config.toml
arch = "vit"
model = "self-supervised image encoder"
dataset = "microscope photos of single blood and bone marrow cells"
train_examples = 97085
image_size = 32
crop_scale_min = 0.3
horizontal_flip = true
rotation_deg = 10
color_jitter = 0.6
method = "vicreg"
norm = "layernorm"
norm_position = "res_post"
activation = "gelu"
mlp_ratio = 4
head_dim = 48
fused_qkv = false
bias = "all"
qk_norm = false
parallel_block = false
inner_norm = false
moe = "top_k"
num_experts = 16
moe_every = 2
expert_mlp_ratio = 0.25
experts_per_token = 1
shared_expert = false
patch_size = [4, 4]
conv_stem = true
layers = 8
width = 256
positions = "conv"
pooling = "class_token"
projector_hidden = 1024
projector_out = 1024
projector_hidden_layers = 1
optimizer = "normuon"
muon_scale = "original"
lr = 0.0087
momentum = 0.95
nesterov = true
orthogonalizer = "newton_schulz_5"
adamw_lr_other_params = 0.0012
grad_clip = 5.0
steps = 21300
batch_size = 256
epochs = 56.2
lr_schedule = "cosine"
final_lr_fraction = 0
warmup_steps = 630
weight_decay = 0.0
adamw_weight_decay_other_params = 0
Rows from block 5 of a small self-supervised image encoder, named by matrix and row number. Rows with one number within an expert belong to one neuron, the router's apart. Each number is 128 + 24 x the weight over its row's rms, rounded and kept within 0 to 255. All counts start at 0. Numbers have three digits each.
After each expert's rows are labels from the 100 images, of 14848, where the router gives the expert most weight on average: "strongest on" is what is common among them. Only what is clearly more common there than usual is listed. The data: microscope photos of single blood and bone marrow cells. In brackets: how many of the 100.
# router: router (model.blocks.5.mlp.router.weight, 16x256, trained with AdamW), inputs 0-127
# up: expert up (model.blocks.5.mlp.up, 16x64x256), inputs 0-127
# down: expert down (model.blocks.5.mlp.down, 16x256x64, transposed), outputs 0-127

# expert 12
router.12:125145133105143105145161112115147123123128164138106099150166177152137148086127120147120147116145125136098189073107095159140090153139125076126152150118123123101128109134135155133107143176147134144137134149146155158100129121136154147144145161138159098163094149138121133085129117132127140168105106107139137171093112103104142127123149139115143111123075172151081125146109099132130110089113
up.0:168109127150166174135109128138106159145082165147153141095120102044139144107175147116118134129091112114117125088116151167098168122148118167128117168138095141116134123114106152165128141113130155127105123071112108120103113095119083126094135134140131093132108144132137148120129135155152184165157158129118143151112130138118116118147127110135126089106152108126123066091144139152170133120117
down.0:130121111137111150136093090091100052149110131132152089132110131107142167138092152138118175118130131136114110090105139140134131140123102134154090167138167134157152098103114159177139114111149178081132127137141097132128140110132105132155069119166125101107141131146115121128101121039116158121109112147120156181079099108163101148123140129140145135116131099123135169185125152118149140115122
up.1:125130119123117135102120134136109113156113167129129098086095156142086109091114142126090157116111104072109105146077131163084109100106118113124120122144138105129134123150147127146111146152070111114129188113178091085113116108131086126107123130162128169138145142118055127148105171071083097116131163093110123095153160105118087129104130110150132137090108102123118136126126120123097168142138
down.1:175114106126111140131173119162154110130097119080159140144134145129117158103162179141154155130118128158143143133128142122137112121149142117095178150115139118115121156091108136107149099114122076108129124118084155125174083109157133103146129143160165162149159129119124137158128187117142120127142180122140165167133142133110090143119145114120112117089115113145063143096139164144113139113143
up.2:078137126116157099154103136099115109107129134142128174127074105116117182104140119116143122171184134113145108098139112151140090183138136153144084129118107128126132118176130149136155135145157133167157138125148140083134122123123153112083113095094116136077076093167123098140126157113117160132125088157131158131183079078137102143156085098145160088119106122181145103113102100146136129131165
down.2:112109143135112116094128129110155133120101159135129134154115108127143162147120164171142147154130131132150126143112134151125175153111113112168139136154149118135107097149128096127082109136114101159132141074100124137117152094146150148113097150103097139143168160116146167109123124108119132122107082111118124097140165092119122146070135149134070116121183121119104141188147151117097132117093
up.3:131122109130142155100091150133155130127139095147077138140089135134127144131111152097108136108172137153146110123114148154133139103083121111140122170101168116086126109126112089135153089162138107095156143103126080146119143108112137138098101143131121133128138147102158147117128123149131124137135130132140130140138168114125112098112152168158148082128168152131109151121149121137111144139095
down.3:166144101165135125126135118151117122122125148148132122148154148173138141113154150143181141148122109175122147132153096099103065139148112084123128128172136137117179119152129121151161176154137105159146129124153110142130091135084159116128112096123145142160092089138140103074128087117103131109149122130162124139152121134136141131134086109128098136098135070139094100118133142134114132134096
up.4:131125170122128090143095125151152141128155142119176109118155168104145159134133144130128148137127146113184106108136139150098108130134125144154180128117105151126122084111133115145141117135138130100102116113119072147111141110131153110081169102130162128151129112108156105180089099169123099178099147118133137133100099126113162096139176135105087115095111139148159099151132119126124171127132
down.4:131135107125088137166174103159137113149111140076129169165156096140153137096125137164099157121107138151110166153118104111142109089178131135149149137138129138173120156111110141125094105122147161122080144113144146086162108104126160142135138139143079097092137155093100094110132139163065169127114144170116150145097117144118130102098162119079159121131151131142121118118105132174115131146125
strongest on: cell type: artefact (39)

# expert 5
router.5:125137118114140131141104162196112137116161131140187144111138150104134122160136119131139120138139146124140132122144067105106121154130127183138170127136116110087131120132099131134177097066128130115101092162174164089135131139147149126137127097124117132051154124122119146117152121145139119117119145099137097097139096136139084149122098134123114106080142168172111091091130074098135095152141
up.2:139110088138115124112117140143149136122158107110096137139140151131119155111146137166108151147136135152139121145129139138144134056098117145115080171125148121153105147153093134146166150152129142108107144120122135158136145127128108148121120146121116104165205117125178147157153135158130119117148134109139178118129111175136191123145092131105106117128149140118083141137134118158144127170103
down.2:150098137115130127135132128211087127172133137100164142121161142148131122165133081126181102142126140105118136156157110110154156128145112132104126091148097147127123101133132093146123115072108130132147085126141094092163127105111101136120105148114146120130133130137059125167122090115165130127105126105117145120161117135156098134084109175138118127135163136128168158172168114126129110122117
up.3:145116092163129136144105113071150113114125163115108122129096105153131095151155144120141106100103133082102105116161149169091150159136137131143117105080135097109134112143153135153131125139102141138136132119153114156099144111148121133148138117132116125071137094115117140155124132095077141156145130151116136121120123126128133106158147091107140114109105163112098145153148123152112153130145
down.3:089139151109105101092143090098103145113117164101101162131101116161116115142122149110115114102153147133127159112118130121103146129096135147183098106092136145095140106171179127137140110149111125115138130128091089160106181093139110125100159109141127134100127130152142130122123122125129122169119084147093113156116179129057118103169153136136119118133107122128140135142126117135132131136098
up.4:149140115110123133119124133075132113085155123126101125093076118114129121140135080095134110132104148108110125130160117110127155169145130130124067105111140151108112134118139160140124112106091174179141151116114111166109155102103150167162083116122116103073117097119141137149119095130153103161110093161143111155118181116111128143136123120144150131118124139112114127135096122153133159139148
down.4:114161130140143115151148094082110140123140159116103130166101121177117111112144089158116126095164146100127103127116120115124125144096136129154159135115173122127113135138200139173115100086097146134133137120115129176109139102148165174136106112152127134098110070115121097138146096171100121107126116175096157130137125104053160077163121140131125140092084125115129121119136142140132152176170
up.5:152133139104132173141090098142149147150148161097160107143156132145173161147153144113119125128111109185133104157133106126100138126157117154127121109167108073091100135115141138126100133143130175127142153094097133115164105154111125128143094110151145126151100136094106137146142139128147132116101147143114108138157155115151145128095153142189122134092115127131090144134117118158168119138126
down.5:143156181153157124183133151121091115135122103071124099119133136120157158095157157080068099099100107135118127107149140143130112122141174154103096099150147119109125141128184142100138163113161145164111150141141102098080136124117120146155115108096133118094116142104161143111151103167121139116093115118114122141150116142113118156125082140148141093124130102150099120136134114162143144105106
up.6:104149106112135120121108120140126091142151107159126123137104143073130118143124124114163106116133137104101103148131126138079123166125112147146134110127115114133198077095078127132133130117081095133122122099161107122152123136139147106152125146124097119107096108140095179121153074160135167153112130152130111128145142151116127104129159140119133135074120148143129099140144118100128099149180
down.6:117156092115091125150109137115103092158161108109121117121093116135113114152147172137099104123147162123121145155087126122111114138162188104118092194109117166125185145148089137107104127125150161142124144136133101096096148121111092101091120129167139125152132140127135170113154148145147102149145157114139132139105117165161122125151166105177134132145111141100172120130135134123125113146114
strongest on: smear: peripheral blood (100); cell type: segmented neutrophil (92)

# expert 6
router.6:087115150115082149117122158123118127093154110142128144134112111146154070106108122117124112144153127081081107183151123126128099132116114145126163104149121165099105168113133132164164139132079118139124121118129103107117158134110162139116148097129190114123119101128094144172115126143127124106124095119109150086122176145135139104135101151096139160148122136136147118154139136134113107140139
up.2:128081130135121095126126133140183100132153116132131145113114142097128108079166155123129095128161122138098146073122129180122100123149084166103142132150153138120149131134115179129113144148134121133117134111113093127135155084174163131100130104158108123129145126132132123101139131159126113132163113134139142168123124115135154116127121123119099170118088148122131103172150127134128141159103
down.2:120114148129149163148109105115158171143152129118126148126138091191158107111122177126143107148138121100130110095139129138129129130099147127139133115114202126119137099149127133119109158147130129106102159130068123108118138120145146109105085112146131103146154131131141122128121131133156083107117128091140117121125116182124132111168107134138088144161149107106090110157149149163131124151136
up.3:148158128112135130127163123094146143129155122125100131115130122110125097127115150120115100097078082144168150093114138158128106100119127144131152153153100131126154115099114128131124144112118134106125165087122190113176113141144131112119139096105101165125109111125167154125140137172113142129109081157120105130137129107141145092125155161147107174133112169146075130133115150085135121174132
down.3:140134123161135100132124111169107096142097150157132148114119126175102165135078134157138142183158110109149082150143154156150138163096133091145124132132151128142082134135084123118142115156127151132169091128101117110131168138149114108129088150119168148139155170135106092127128103090132124089109213089129121127134114154137129106163141113128113096107153129158136111117127134129131115094164
up.4:161122144183129092151121125127130145113120132149115161097106073145135114139130091149099127104102128155145138154145134148142102139131173103117124110117118128133129175136080145103142148152166133119163123137128149137143109135172067134155094131120129150153086086126117113097148134098131136116117156146109115088129130105121120155095129134146125146153105143120116131095142105149124091154084
down.4:071149118130122125112120118136110116134124153125111142141116151150126135146121099144127128114127154089174129108125124121096121138076130109122148180093113157162148143153147119159143079113105134116156125130136143163121156099162107132123100119141075154083129126097130121165160109164105131099139147152133147148171105142124158114144140084130118105128112169126120128089097110125112110126126
up.5:121151152115107143144128133100150114133103107144162158108094140171137132152079130103171154109121189135110138103118106146140124112133094107110065132127114127131115131151147126195103123164105144096148121130107118141100152153102112160138125145150148156135131128079122143154110108112131130114128134088161120121123137074168157094144144148131121177142139099124149108124130109140085099112128
down.5:178127136193091118108149147103129134113148106115085106120089118108101141103146143139102182109146102094174099134108134099115078151108130103118141160137137130122110148146108134145132119130157143114135095101122122109144103151121101138117159087124135118120157087153107117133175184103097106094133084113140112139125141164111173088193158123117138097126139178104158137169123127138115130116156
up.6:123101125102109136172169128134120152159110129141116114155096159155129069099150133165162136147117087118111109132071162084135123128112122107159133121156167143157150109164131096133156176120158102129117197135143160119134122123118160162134160133085139140082127093129095144130134139075145085163138117177094183123150137125159110122133104162152150150133108139140138148118099084115120134107108
down.6:145145153140120107121164146140130109175130113119103117139105148108139138100152140137130109132080162082124135093108140147129100122168107176094143131136127127150142175113147162156122079098103167122124071103108111112118157148122109132124148144159106154082138157127145152160103134074163132101148097133116158144161148111088120182108099159120133129131119104140157118128143148192105136077110
strongest on: smear: peripheral blood (100); cell type: myelocyte (31)

# expert 7
router.7:163123181135117103138130139158125127115180169131114065151144121138167131145129134126104091114134145121118111144178139165126086135145107143154128109134150132103139136098142088142142129114112144095098123139183129110089094106145104138129117100144133114118151135168126115144118102151141119157102117123148109110172125117128095111162162123148125110118139116163159114093140148158115118094145
up.0:136151110129130139094101121073114146084094126158118118160143084094097148154117117138161122171140101139112153112129138123138180159117107114111122167108103135121154143115132147162111115150111112111134134107136147111161095102098141128106179111119125102123092113129135138116139162111163116098155119155110141135162103097141141097113143128150164153154098154122063143139077112128123108132112
down.0:145131128116133127148124121135144116118137141144137093156123137092084157066115123110186140157136134107103109131119108103114124113130127117099103139087133120132144097155112130165112154171171175138119114114140114143117171153094110112154140155118112080154119097131196174147093123082129135129141123121092119144122143134118123160087122110090140154139100142138043146080090090099084133167107
up.1:139118111113146144157113134151106155115120103114180080093168140105144135128121128132136151113106114137137133143098170141070089127132120132137089121168115115117108102170100146153108129132095091123139149139149136098118108107133123167176124122099129134118104122128141092122133116117137119124130141164106164124092132170155143159192103148117142154123072125144127083122138138115152107122144
down.1:109129097132153155143128113134119113093150163139090143106099111115103153123109114170127135152096104122151151109115127105095074148111137099144124074153145125141138124109102117112143132155123146096169142103115163107127140141142120114132100095147127131144078149149074133115158154124089167113122122048151133151118122126158131142123108098131125121144125106089117131145133137145097162097145
up.2:180127123094129125076124141118095143157107101120140124129157137106117100124130126098118118109128131078146145100099119115125118115134117159106129134157098138123122104167110078176114120127130164122144107154148106150110116186162102156129134135139120149123116133143113100120122145106152132087089105110127125123084135099166132115154150144137095131130087210152135107103139090149110156134140
down.2:133104111164125119156160106073128138131091140115131135096115111153129119132132147135123124161126137147178129165122116117148136141130124093149120128082117134139126125125090132135178122116128120139103134055075142110110166124117125142119098130128116149186113138114122147122154172145141141155156077088140115154143133141116172136142156133156155144146096111181132142115091124130089063111156
up.3:191119084126123158111131127099145138108095118130130068130165114121150175168101112136116169140084118150140169117104138099154148090145137132157112082138156120114133152150104118106128147096078096094139146129114125095130107129108099175154145141094143186127128119148117064124144142135167116126159150125056127100110133127139113132129135102170123140142106091132144108151075152121152136144128
down.3:158154162128147090081125166110141108100118128108111164129129138100090166105144123165178153131130121145129135099096101108148170060104129156120122122142122127070139176167160139158138160144092109070126107138089113112135088118135187129145129106119157109131083133114104134130122135143148138162099111133105111091145098132123141128116126159132147131147107141152137116109116128117118110091113
up.4:132107181084114160143109142158113150159092119130183105152128123137118108136129119145118118133067125136118145168117128155157137106121141127145164124147100145131121114161103114133148147112153100115105120094148131160143159117140103126140097118099141120128122128117136114144085095191115133125120145112060153109105143160148172152090140133134091145166155126135162154117153112119123074136133
down.4:118135126085114095183176155110145113114132120070114077134145078146145137129108099124135082157123163161142154159119090141159105143137123159113084092161130142169124127153107154130090141161137130089113158083140145132168141090135139129074132164127088130123133150136120126179120124115153145119153119137116128150131123093129120111121138160121150171142116128126142122113119095110118175143153
strongest on: cell type: artefact (42)

# expert 4
router.4:134161103130129160150153081094088120160073120125089138084105095117143116058096099140216146122145133147158099153120140124127132130112111105151128139139169113116105114155143138138102158129135116139109164116110076094089079147136127145142102143160137122162131144141107136147127150083123170115150097138117128154133144102146115118124164120097111133122101082094130136141175155127128112129129
up.2:121085167112090150173145151129092130107124152163173155118105126110146138106116108120145132106101103121103089108141112131159126139147121135121104158157157170111132172127065145142114124116119110167115130158154144136134116113101136149157162093131130131122152143164105137148134130153140103125118136105068170126149104112161120164140116115154096151159125147119100149116089144137133062122127
down.2:168158161079107108118079129120135162127145088105099120152088087120163139104176051106177134112107122123096169146126173149182145101171127152096159109103114094104090084146123140111110125135137163134110127096125111123081095134122143142098098182126124130096120146138093106150147138091125118109149096144121106134135118092153181110111145105152125123144141116093149154169146110114133104165155
up.3:114123108149164091153141146142121118164129116148108170089140145107108106080123105159119122141100128134159072091103150112129138131096157126107128145124094118090095109145114122181098149136077089148154126167140084110143155120161141092111133131093046127090159085142118145109160152094105168118147126125133172106131113129126123116159084148135110118135100172152097135130126131090111137119143
down.3:095134098128131082124148132131087148133124144118154146106105150133115128141123144164103115131117144160141115122130086114138080114174109107157145122088110113126119104120138159126149126092058073123137144152128157081144133131134173147126153118134149177099148138153150115167123138084069145178169159132120127138128117117106120159128123131142168172155123128162128127146115122122103139164133
up.4:141153105113129154130163138149136123148144149116156082104135086079124109097139118160138105150164114146151169085125141136118155077157163113078148154169139133127115115123089154125102119112156111078132134119128104068128107125148121110132084141106125150157166136124100149139133130129099128117135170158115129082173137152155106124143148162159078118104129139136124139130135148079122104120108
down.4:130112144127123117145199150162144130126094112149151137146124153109116089127117165118118113113140160058095088104114097116127123100126137142199129157103098100155186106104117161126131124086124147141094099111124146119145155143128091114148120107101124115105127142132131132122127117170135145115113144101114132112107115096160071133115143167091173140139099135155157114127128152142142140112114
up.5:105132092158118117118133145100123176135115122110121105132132121157149127150094091095137108137111108154122085099113154159117145133127121156155148124123073147148123126135115153118136132113127133123107128176113155126130113156145107126133176178147131137127147166139129103159101170149102115083104083137124093133093104106119120079130118126074151140152164105156110130126129133117154121148147
down.5:115097099139080127103098099109128109105108162113104113098110059117090181110123125175171106130101123169119158083119143119163138169124127135149110147117128166127102097142133128145144118143113088124077163098147120095117136141152107138096084139137173100139153092153136123131123137121123175125101143127179101126140146120167127095105125117102148145156151079134132117135163144129143161137135
up.6:142119140111120150158151138091117086157163099107148117152154156097095131085143128109085163163092132083137140157096119149115132110124104113086132144149128119157147093163111138169127135160134105170133135140106141123109169135087148133144099135129121156110140161128176125137146138104129147113145155118120121130117111142130089158144104129132099092127094137159118167075141128145152095116126
down.6:157152109129164114134093112132102127129131119142164102163165134135155113115106134126125129146117126103140091157105157144144146128117100149128151126112109111110127144098097122119118135135074073167131143142129098152139138127154133124091132137093103175134120106149112066135109162127174144154133130132132113099114182146093189136147125150128097168125075142102169133113104169098111116117160
strongest on: cell type: promyelocyte (33)

# expert 10
router.10:155088178123154063145087152114113112069153131122131084123123138128113093121170110153137104137133103101096176149122111140131153121175134150117125111159109137086126136125107125159136149117162141096118142131153125121122142060146080110095097116190162086133145147089118133120131136176161089128088076102130111127145119122124131107121169110151128121141123175145138124145129137147152129163139
up.2:127135107128054133149142145103113172067139100097174148128108122121150073145160122109135108137122124140092140115144110118085115102135127129122115097184127138123119140128128110149121134113128121131087125131148134122130123182119190142124118126150130151141115113100127131118127115122121099149106146120111148117094138125151162121125114162125124137131129113142181129208135123156108109120118
down.2:129146131106119115119122130178086126174127119113067157173111110112123176080117115131148126107171153117161085137144129153149088120084159133138156135166106138145140089161133116080134128152098123163096128111152136115106138087120209156129145135133166128131104129158148167139125105085114160129189112105080164096164116101119094088144143137121135142125121122163107134145101077142104116135132
up.3:064146129129091164140144069131125095119111079121127124091125139130162128149131100132139151087072130143103111162161114114141080124133126140119116159114119155162165128139149092114126148116159107132127098126138124177099119151112142135159096087142122099128127127165089149134109118144104125131121094124131129119142135091140116101096159115126129135131135094141200144102117087104122103118114
down.3:153139106165111165131157130174116120172056142122123133115123133174160150116109136138103111097106121143140095125105159110147179136114165142131180131167112136120137133118137108099082092101113145118118130126095114094140104128152137131085135185128089159113100113124184158131125119113065175089135131114124126116124132137129098101121157125144112100137129134108098122104100142114087131146128
up.4:134131098138125148098129128135151126120108121131176110110166113123121087145103119144125117133165078065114109135148102133137152126093115120103158141094126136091150148114128121171100109161138130175146104159103140139091109137144164134112166105100136088195075122118100115117137102112150110120112159129143133097132167134155096149168081106120128126108127152137118146123126141145166120146157
down.4:134154151153084113089118127162090137106134156069137112133163082149112151100143161139078112156123123169124138116145144129107107114149094124141099139155125152139171166128119071099146118112148099129121164124152156091125147119123156133114160155123163083105110109164128148151172108112135086147121106116130123149127128084099146137084131137119145162114183108104185171147112116143087116136144
up.5:116142127079089125149122124168143142130103127116102080103138150080115062144120163115116088157143122119092138161119090132172104094134142125184093108146119145091168128141108122132098155136103102113169159090121114113119107147094161117096149150117173095107105139133131125118131128140145108124156120139139174133114075142178160180133131124140134141147165137104105137135141098087148174140154
down.5:114122112124128129122159142140163153109108164140132136134096153133174185108081130091123162102134133140111111168123101160121103143096126121129111138108112113150124134132135148133092121137113098124120093133098061094097164124148088168074141103134119114074147141152140147134144134149133152144140094140124156124140125111112146124117146074115129115129141137118138105153131081121118168126139
up.6:127145153131167098133139090089123121147107114104129106153124118140082151192144157129116119125126111148144148142176158104168160133133096121146126104106140156167097144166164116106108116077155148145083108131144157118169130136139073127129124132141155096117123123092146090135129171146118115127092155133116100100107144137146098167121150118129078126168091132115104143083120144105136123128150
down.6:160168092134150146105164113148123087110149109116089101116154077116151083135152140159137130133154201133105110105089144100173137109137107134147144176136159155092142086081130104114103110113112159112134152117119145151110127093137162160120123111132065162149111151122106131112123128109107103152096137131137094154164125159139091131121102136137123102114139108121109120119142154125126141119169
strongest on: cell type: erythroblast (54)

# expert 1
router.1:127160168101113104154095125145132132092115129157168153183127173124108146157135145113100146099080087128099129100108108175139138129144109140150146124118127113153146179159079151149141129160152138134141172131093172112156118127108145131119130132128103096101141084111099123119107125142179178142103140145139107113123141132146123128136106126138116165081106145143098094108125068154109126100144
up.2:138160143138124122140145151137076101109099166127154124126159141121149121140141117145151138164127111100124135113087100116105110127114141133107104145114147113131160115139136124100134114144127130135106112115138106137084143154121136073112166097089122127124076110154075153140151146079086155126099146151126156124171072111118098145175097086119118135142113140137134114128125153137128143097116
down.2:142125102155126144149102098171096097130155116124156104118136116132104134127088116141091152111155163160100085090155127128094115113140112105165133171117128124180151111079187074138129120119122109119104103117128140123118128130117140155103153107163101097150141118112137165122130054160122147086138120107109132140150124147135110138104127116119122143132105122161132196111117143109112119144126
up.3:104119090133139078086133085128147116135142121141105104114157144165092121138111140081197139135140122133115134117103110170147132114156107165133067143143155140180137108120132125093125127110114132078122206123118134084124127162117122117109149151095120135123129114105120123163108149147126135112121092154148154116116164111160103142127095154087138150100104080112195123109169136160155112149146
down.3:119102151146109140144133102125126135117167194119145143136114143138105142122134096139116103137113109083147121061110085128102140100133144092164128115101084106127144113127129111124153142133113106133155114099147110167133121158082116108137089121107145135146102126141087144183128114184119113106125139179148149108135122134090145158130093112156118101138068127124131108122159142136102112125126
up.4:108145115145160122151149130153151137095133140155073108141125164140135102074135161126109093125123100150136154144135098110116143099112155137135149144159134160178100103145127136122105153105078112148101141111128141117144116095126099106122112119123119159154120151125106101129107187142103128153103095139138159105121136088155132133091128138128140089141120138082156153128103136119141101114127
down.4:093111137126105104098121121087140176171153131088101123113106159104173099140164123145119135167171166103148119072130124120106094117119132143125142151121142098059135158099134151122115115129120115079131111134106112118132141168148107092108105161163130155139144115134125135120116090104192106173133124099133101143106186179142130082100134139140146119142121127164171069111151119093125108112126
up.5:145158100110124126140112142137118120134150137147121152156131107118160143165134117101088150131149143135143157131151128119169155138155089124153186111109102131136118195173068127105130115139119138125134149121155118116111165113101144149195111150130137123090116132128159143096158130131113072141119128148125122139123162121109155120094092122118112155119133137157144129121120119104159133109164
down.5:124106140111130145136106136135167127123098123150132079107112141146127077154115149123130130083129150134126102156127139133130139089139129063142116151113130125174110121124108147106117133116156141122105108093087094171121165114116085106165096125149107141188101115132141154157099143164139111124117126104142122129111149141090105151120126146151102097143106140145132116118133153177165124126150
up.6:148128133122090165108128087108127072158137131137102105123134136109129115176133121120151140142093148159160127139102122152101154162117132123129106144134110100106148141146131099108127113104126130117150157114144067108124096131165073131093135095166127133125130079163121127140125105102117141130135114132154150174164115122106112112132131080087125116107136111148101100138165112161109170095091
down.6:100141098156133095109110131128133123094125125171154124128137138131114107153154146104081117124140110140122156122122065189100090146087104135105106145116123142077129109150140152122097130153127154176160142172150076099160137135099133119137104156097077099148114130097109158107127148117168169119185150141132127118123161147138153134146078123174167085115139134105072155150112105106129143155149
strongest on: cell type: segmented neutrophil (84)

# expert 9
router.9:170102110102111094116082104133145126134119138128133113158140094137149183161086132120131160104114138137128135153150124131137096133165151131144126136152165115157161194137123078047130113118115176102133116143097104105138141107126132098144123131120136135091125132139162129152180142096160106128148159121133109102138170173150121159119118104166136113134179125162128108129103121134167166155141
up.0:118154135152166130145119127167156162132124145153156117123106148150160121126127106104164122149179100144126134150092100104117178153171134155088121114160132100134138136151117096095129086135142132133138142144116125106105135163171122172074167096093163130140132101119105104110136134124107089176128168142112142154134131157126132148138156121182114120119150136185091124123129122134099157094143
down.0:133113159143136141151109127099142148074131125110132126102146139118145120101103130132091120101138183165145175127121112135123139142134116150126154123105141143127107134075112176100127155176177120108165146164121159139144140108098111092100125100179136120126102127121156112142088151125113117146155122150157147118112147164079106151115117118175101164100129138063106125126152213148115119166147
up.1:104089148121107156134110128144162105194131130156128104128124149137133108114141172126094128130097093150107114151131139159161109109159098148085122155154138130107100128143094100113092172169175073109130126123179127137143104138143124111079139089133177167120123120147156102130113129139172148150170158120139152143109118105095158098119118117164092110146140149143155085113141108145146150101100
down.1:126129154129127121145145111124146144138146135136168117123129088162140124138119113116138103122097065160145123150142143149138110164135125137159143103128178114099074107134128144130128159203150108125085119128156101136081140162124149153118146112169142126096130104096148102150162138122095137141150101170141146119122139106110149083125124162117114152141192131139118114148159081137132130131144
up.2:119112138135120104121117140138109160135119115138193086135129138130137155137101149135149129182122098141130150142106124114122118114127136162117079146111159131087113109124129145119147166162117108142145098123103106171117124163136124131129120151105127136094104132110114117127094173162100126087125081140147145121149163118110167144152147111119106129114119102108128148142125083118091152076150
down.2:137132132128077131060167129123122145098140123138105142113165147108104142110135116115143098156193112139100122143143108133099113151149137110075139126147132122170141125067169117115154140122157128147128157117132136079085118143129125111153142104135101119162111139116144123104131148138122125116193124111154112120138120099125091139103132125116111118151083148143147125134104132137105129099132
up.3:154113170136161060139133166172098140100098189154110140099112137114150104140096132117132125117122137120110095150141140118150137117122139144124109134144131148129085139106149140138115157122122113088131141105116068107096089060156109119167148146094113112120114127092108116123118114114119145185142139143107139140100079107143113135141100159128146095121125164166101136141121140126143125131150
down.3:117139170137090110112145110111126128121112126080113165080128058170111127133131075150115126127132144127140123141134130132108159096115149135120182120162159138113139111094145124147158145126140123105079109136118070101105107114123115163141158148100114140155084166116129111129102130152093128149128099111160137101136113112111124070098167173120161147121129130135165158145148111109147084076148
up.4:142131109138112121091130106136114105116150166153151091129151125148183115139124096119146135102144077132085133145087138133106124123111136152142128138155131146104139172125153103081119137190150163134140176100131129069126135136085148117101127137156124058125102116131131144099144135129132118148161103186110137143160168145119119114126138179102137147140107113140144134131147113119149187160140
down.4:140103148140068100155108130137130153137148139154118124132123138118146089164106106175157125146148156077129119139131131136109162140137129098089123136174116091111116118117144143135141178125109185111153128105099088110110115142120157125121106120149147131114099177112111212097088176127099137145108100127103176117137138123099167154114113128120114164110179116084111128102121114135103128123121
strongest on: cell type: myelocyte (26)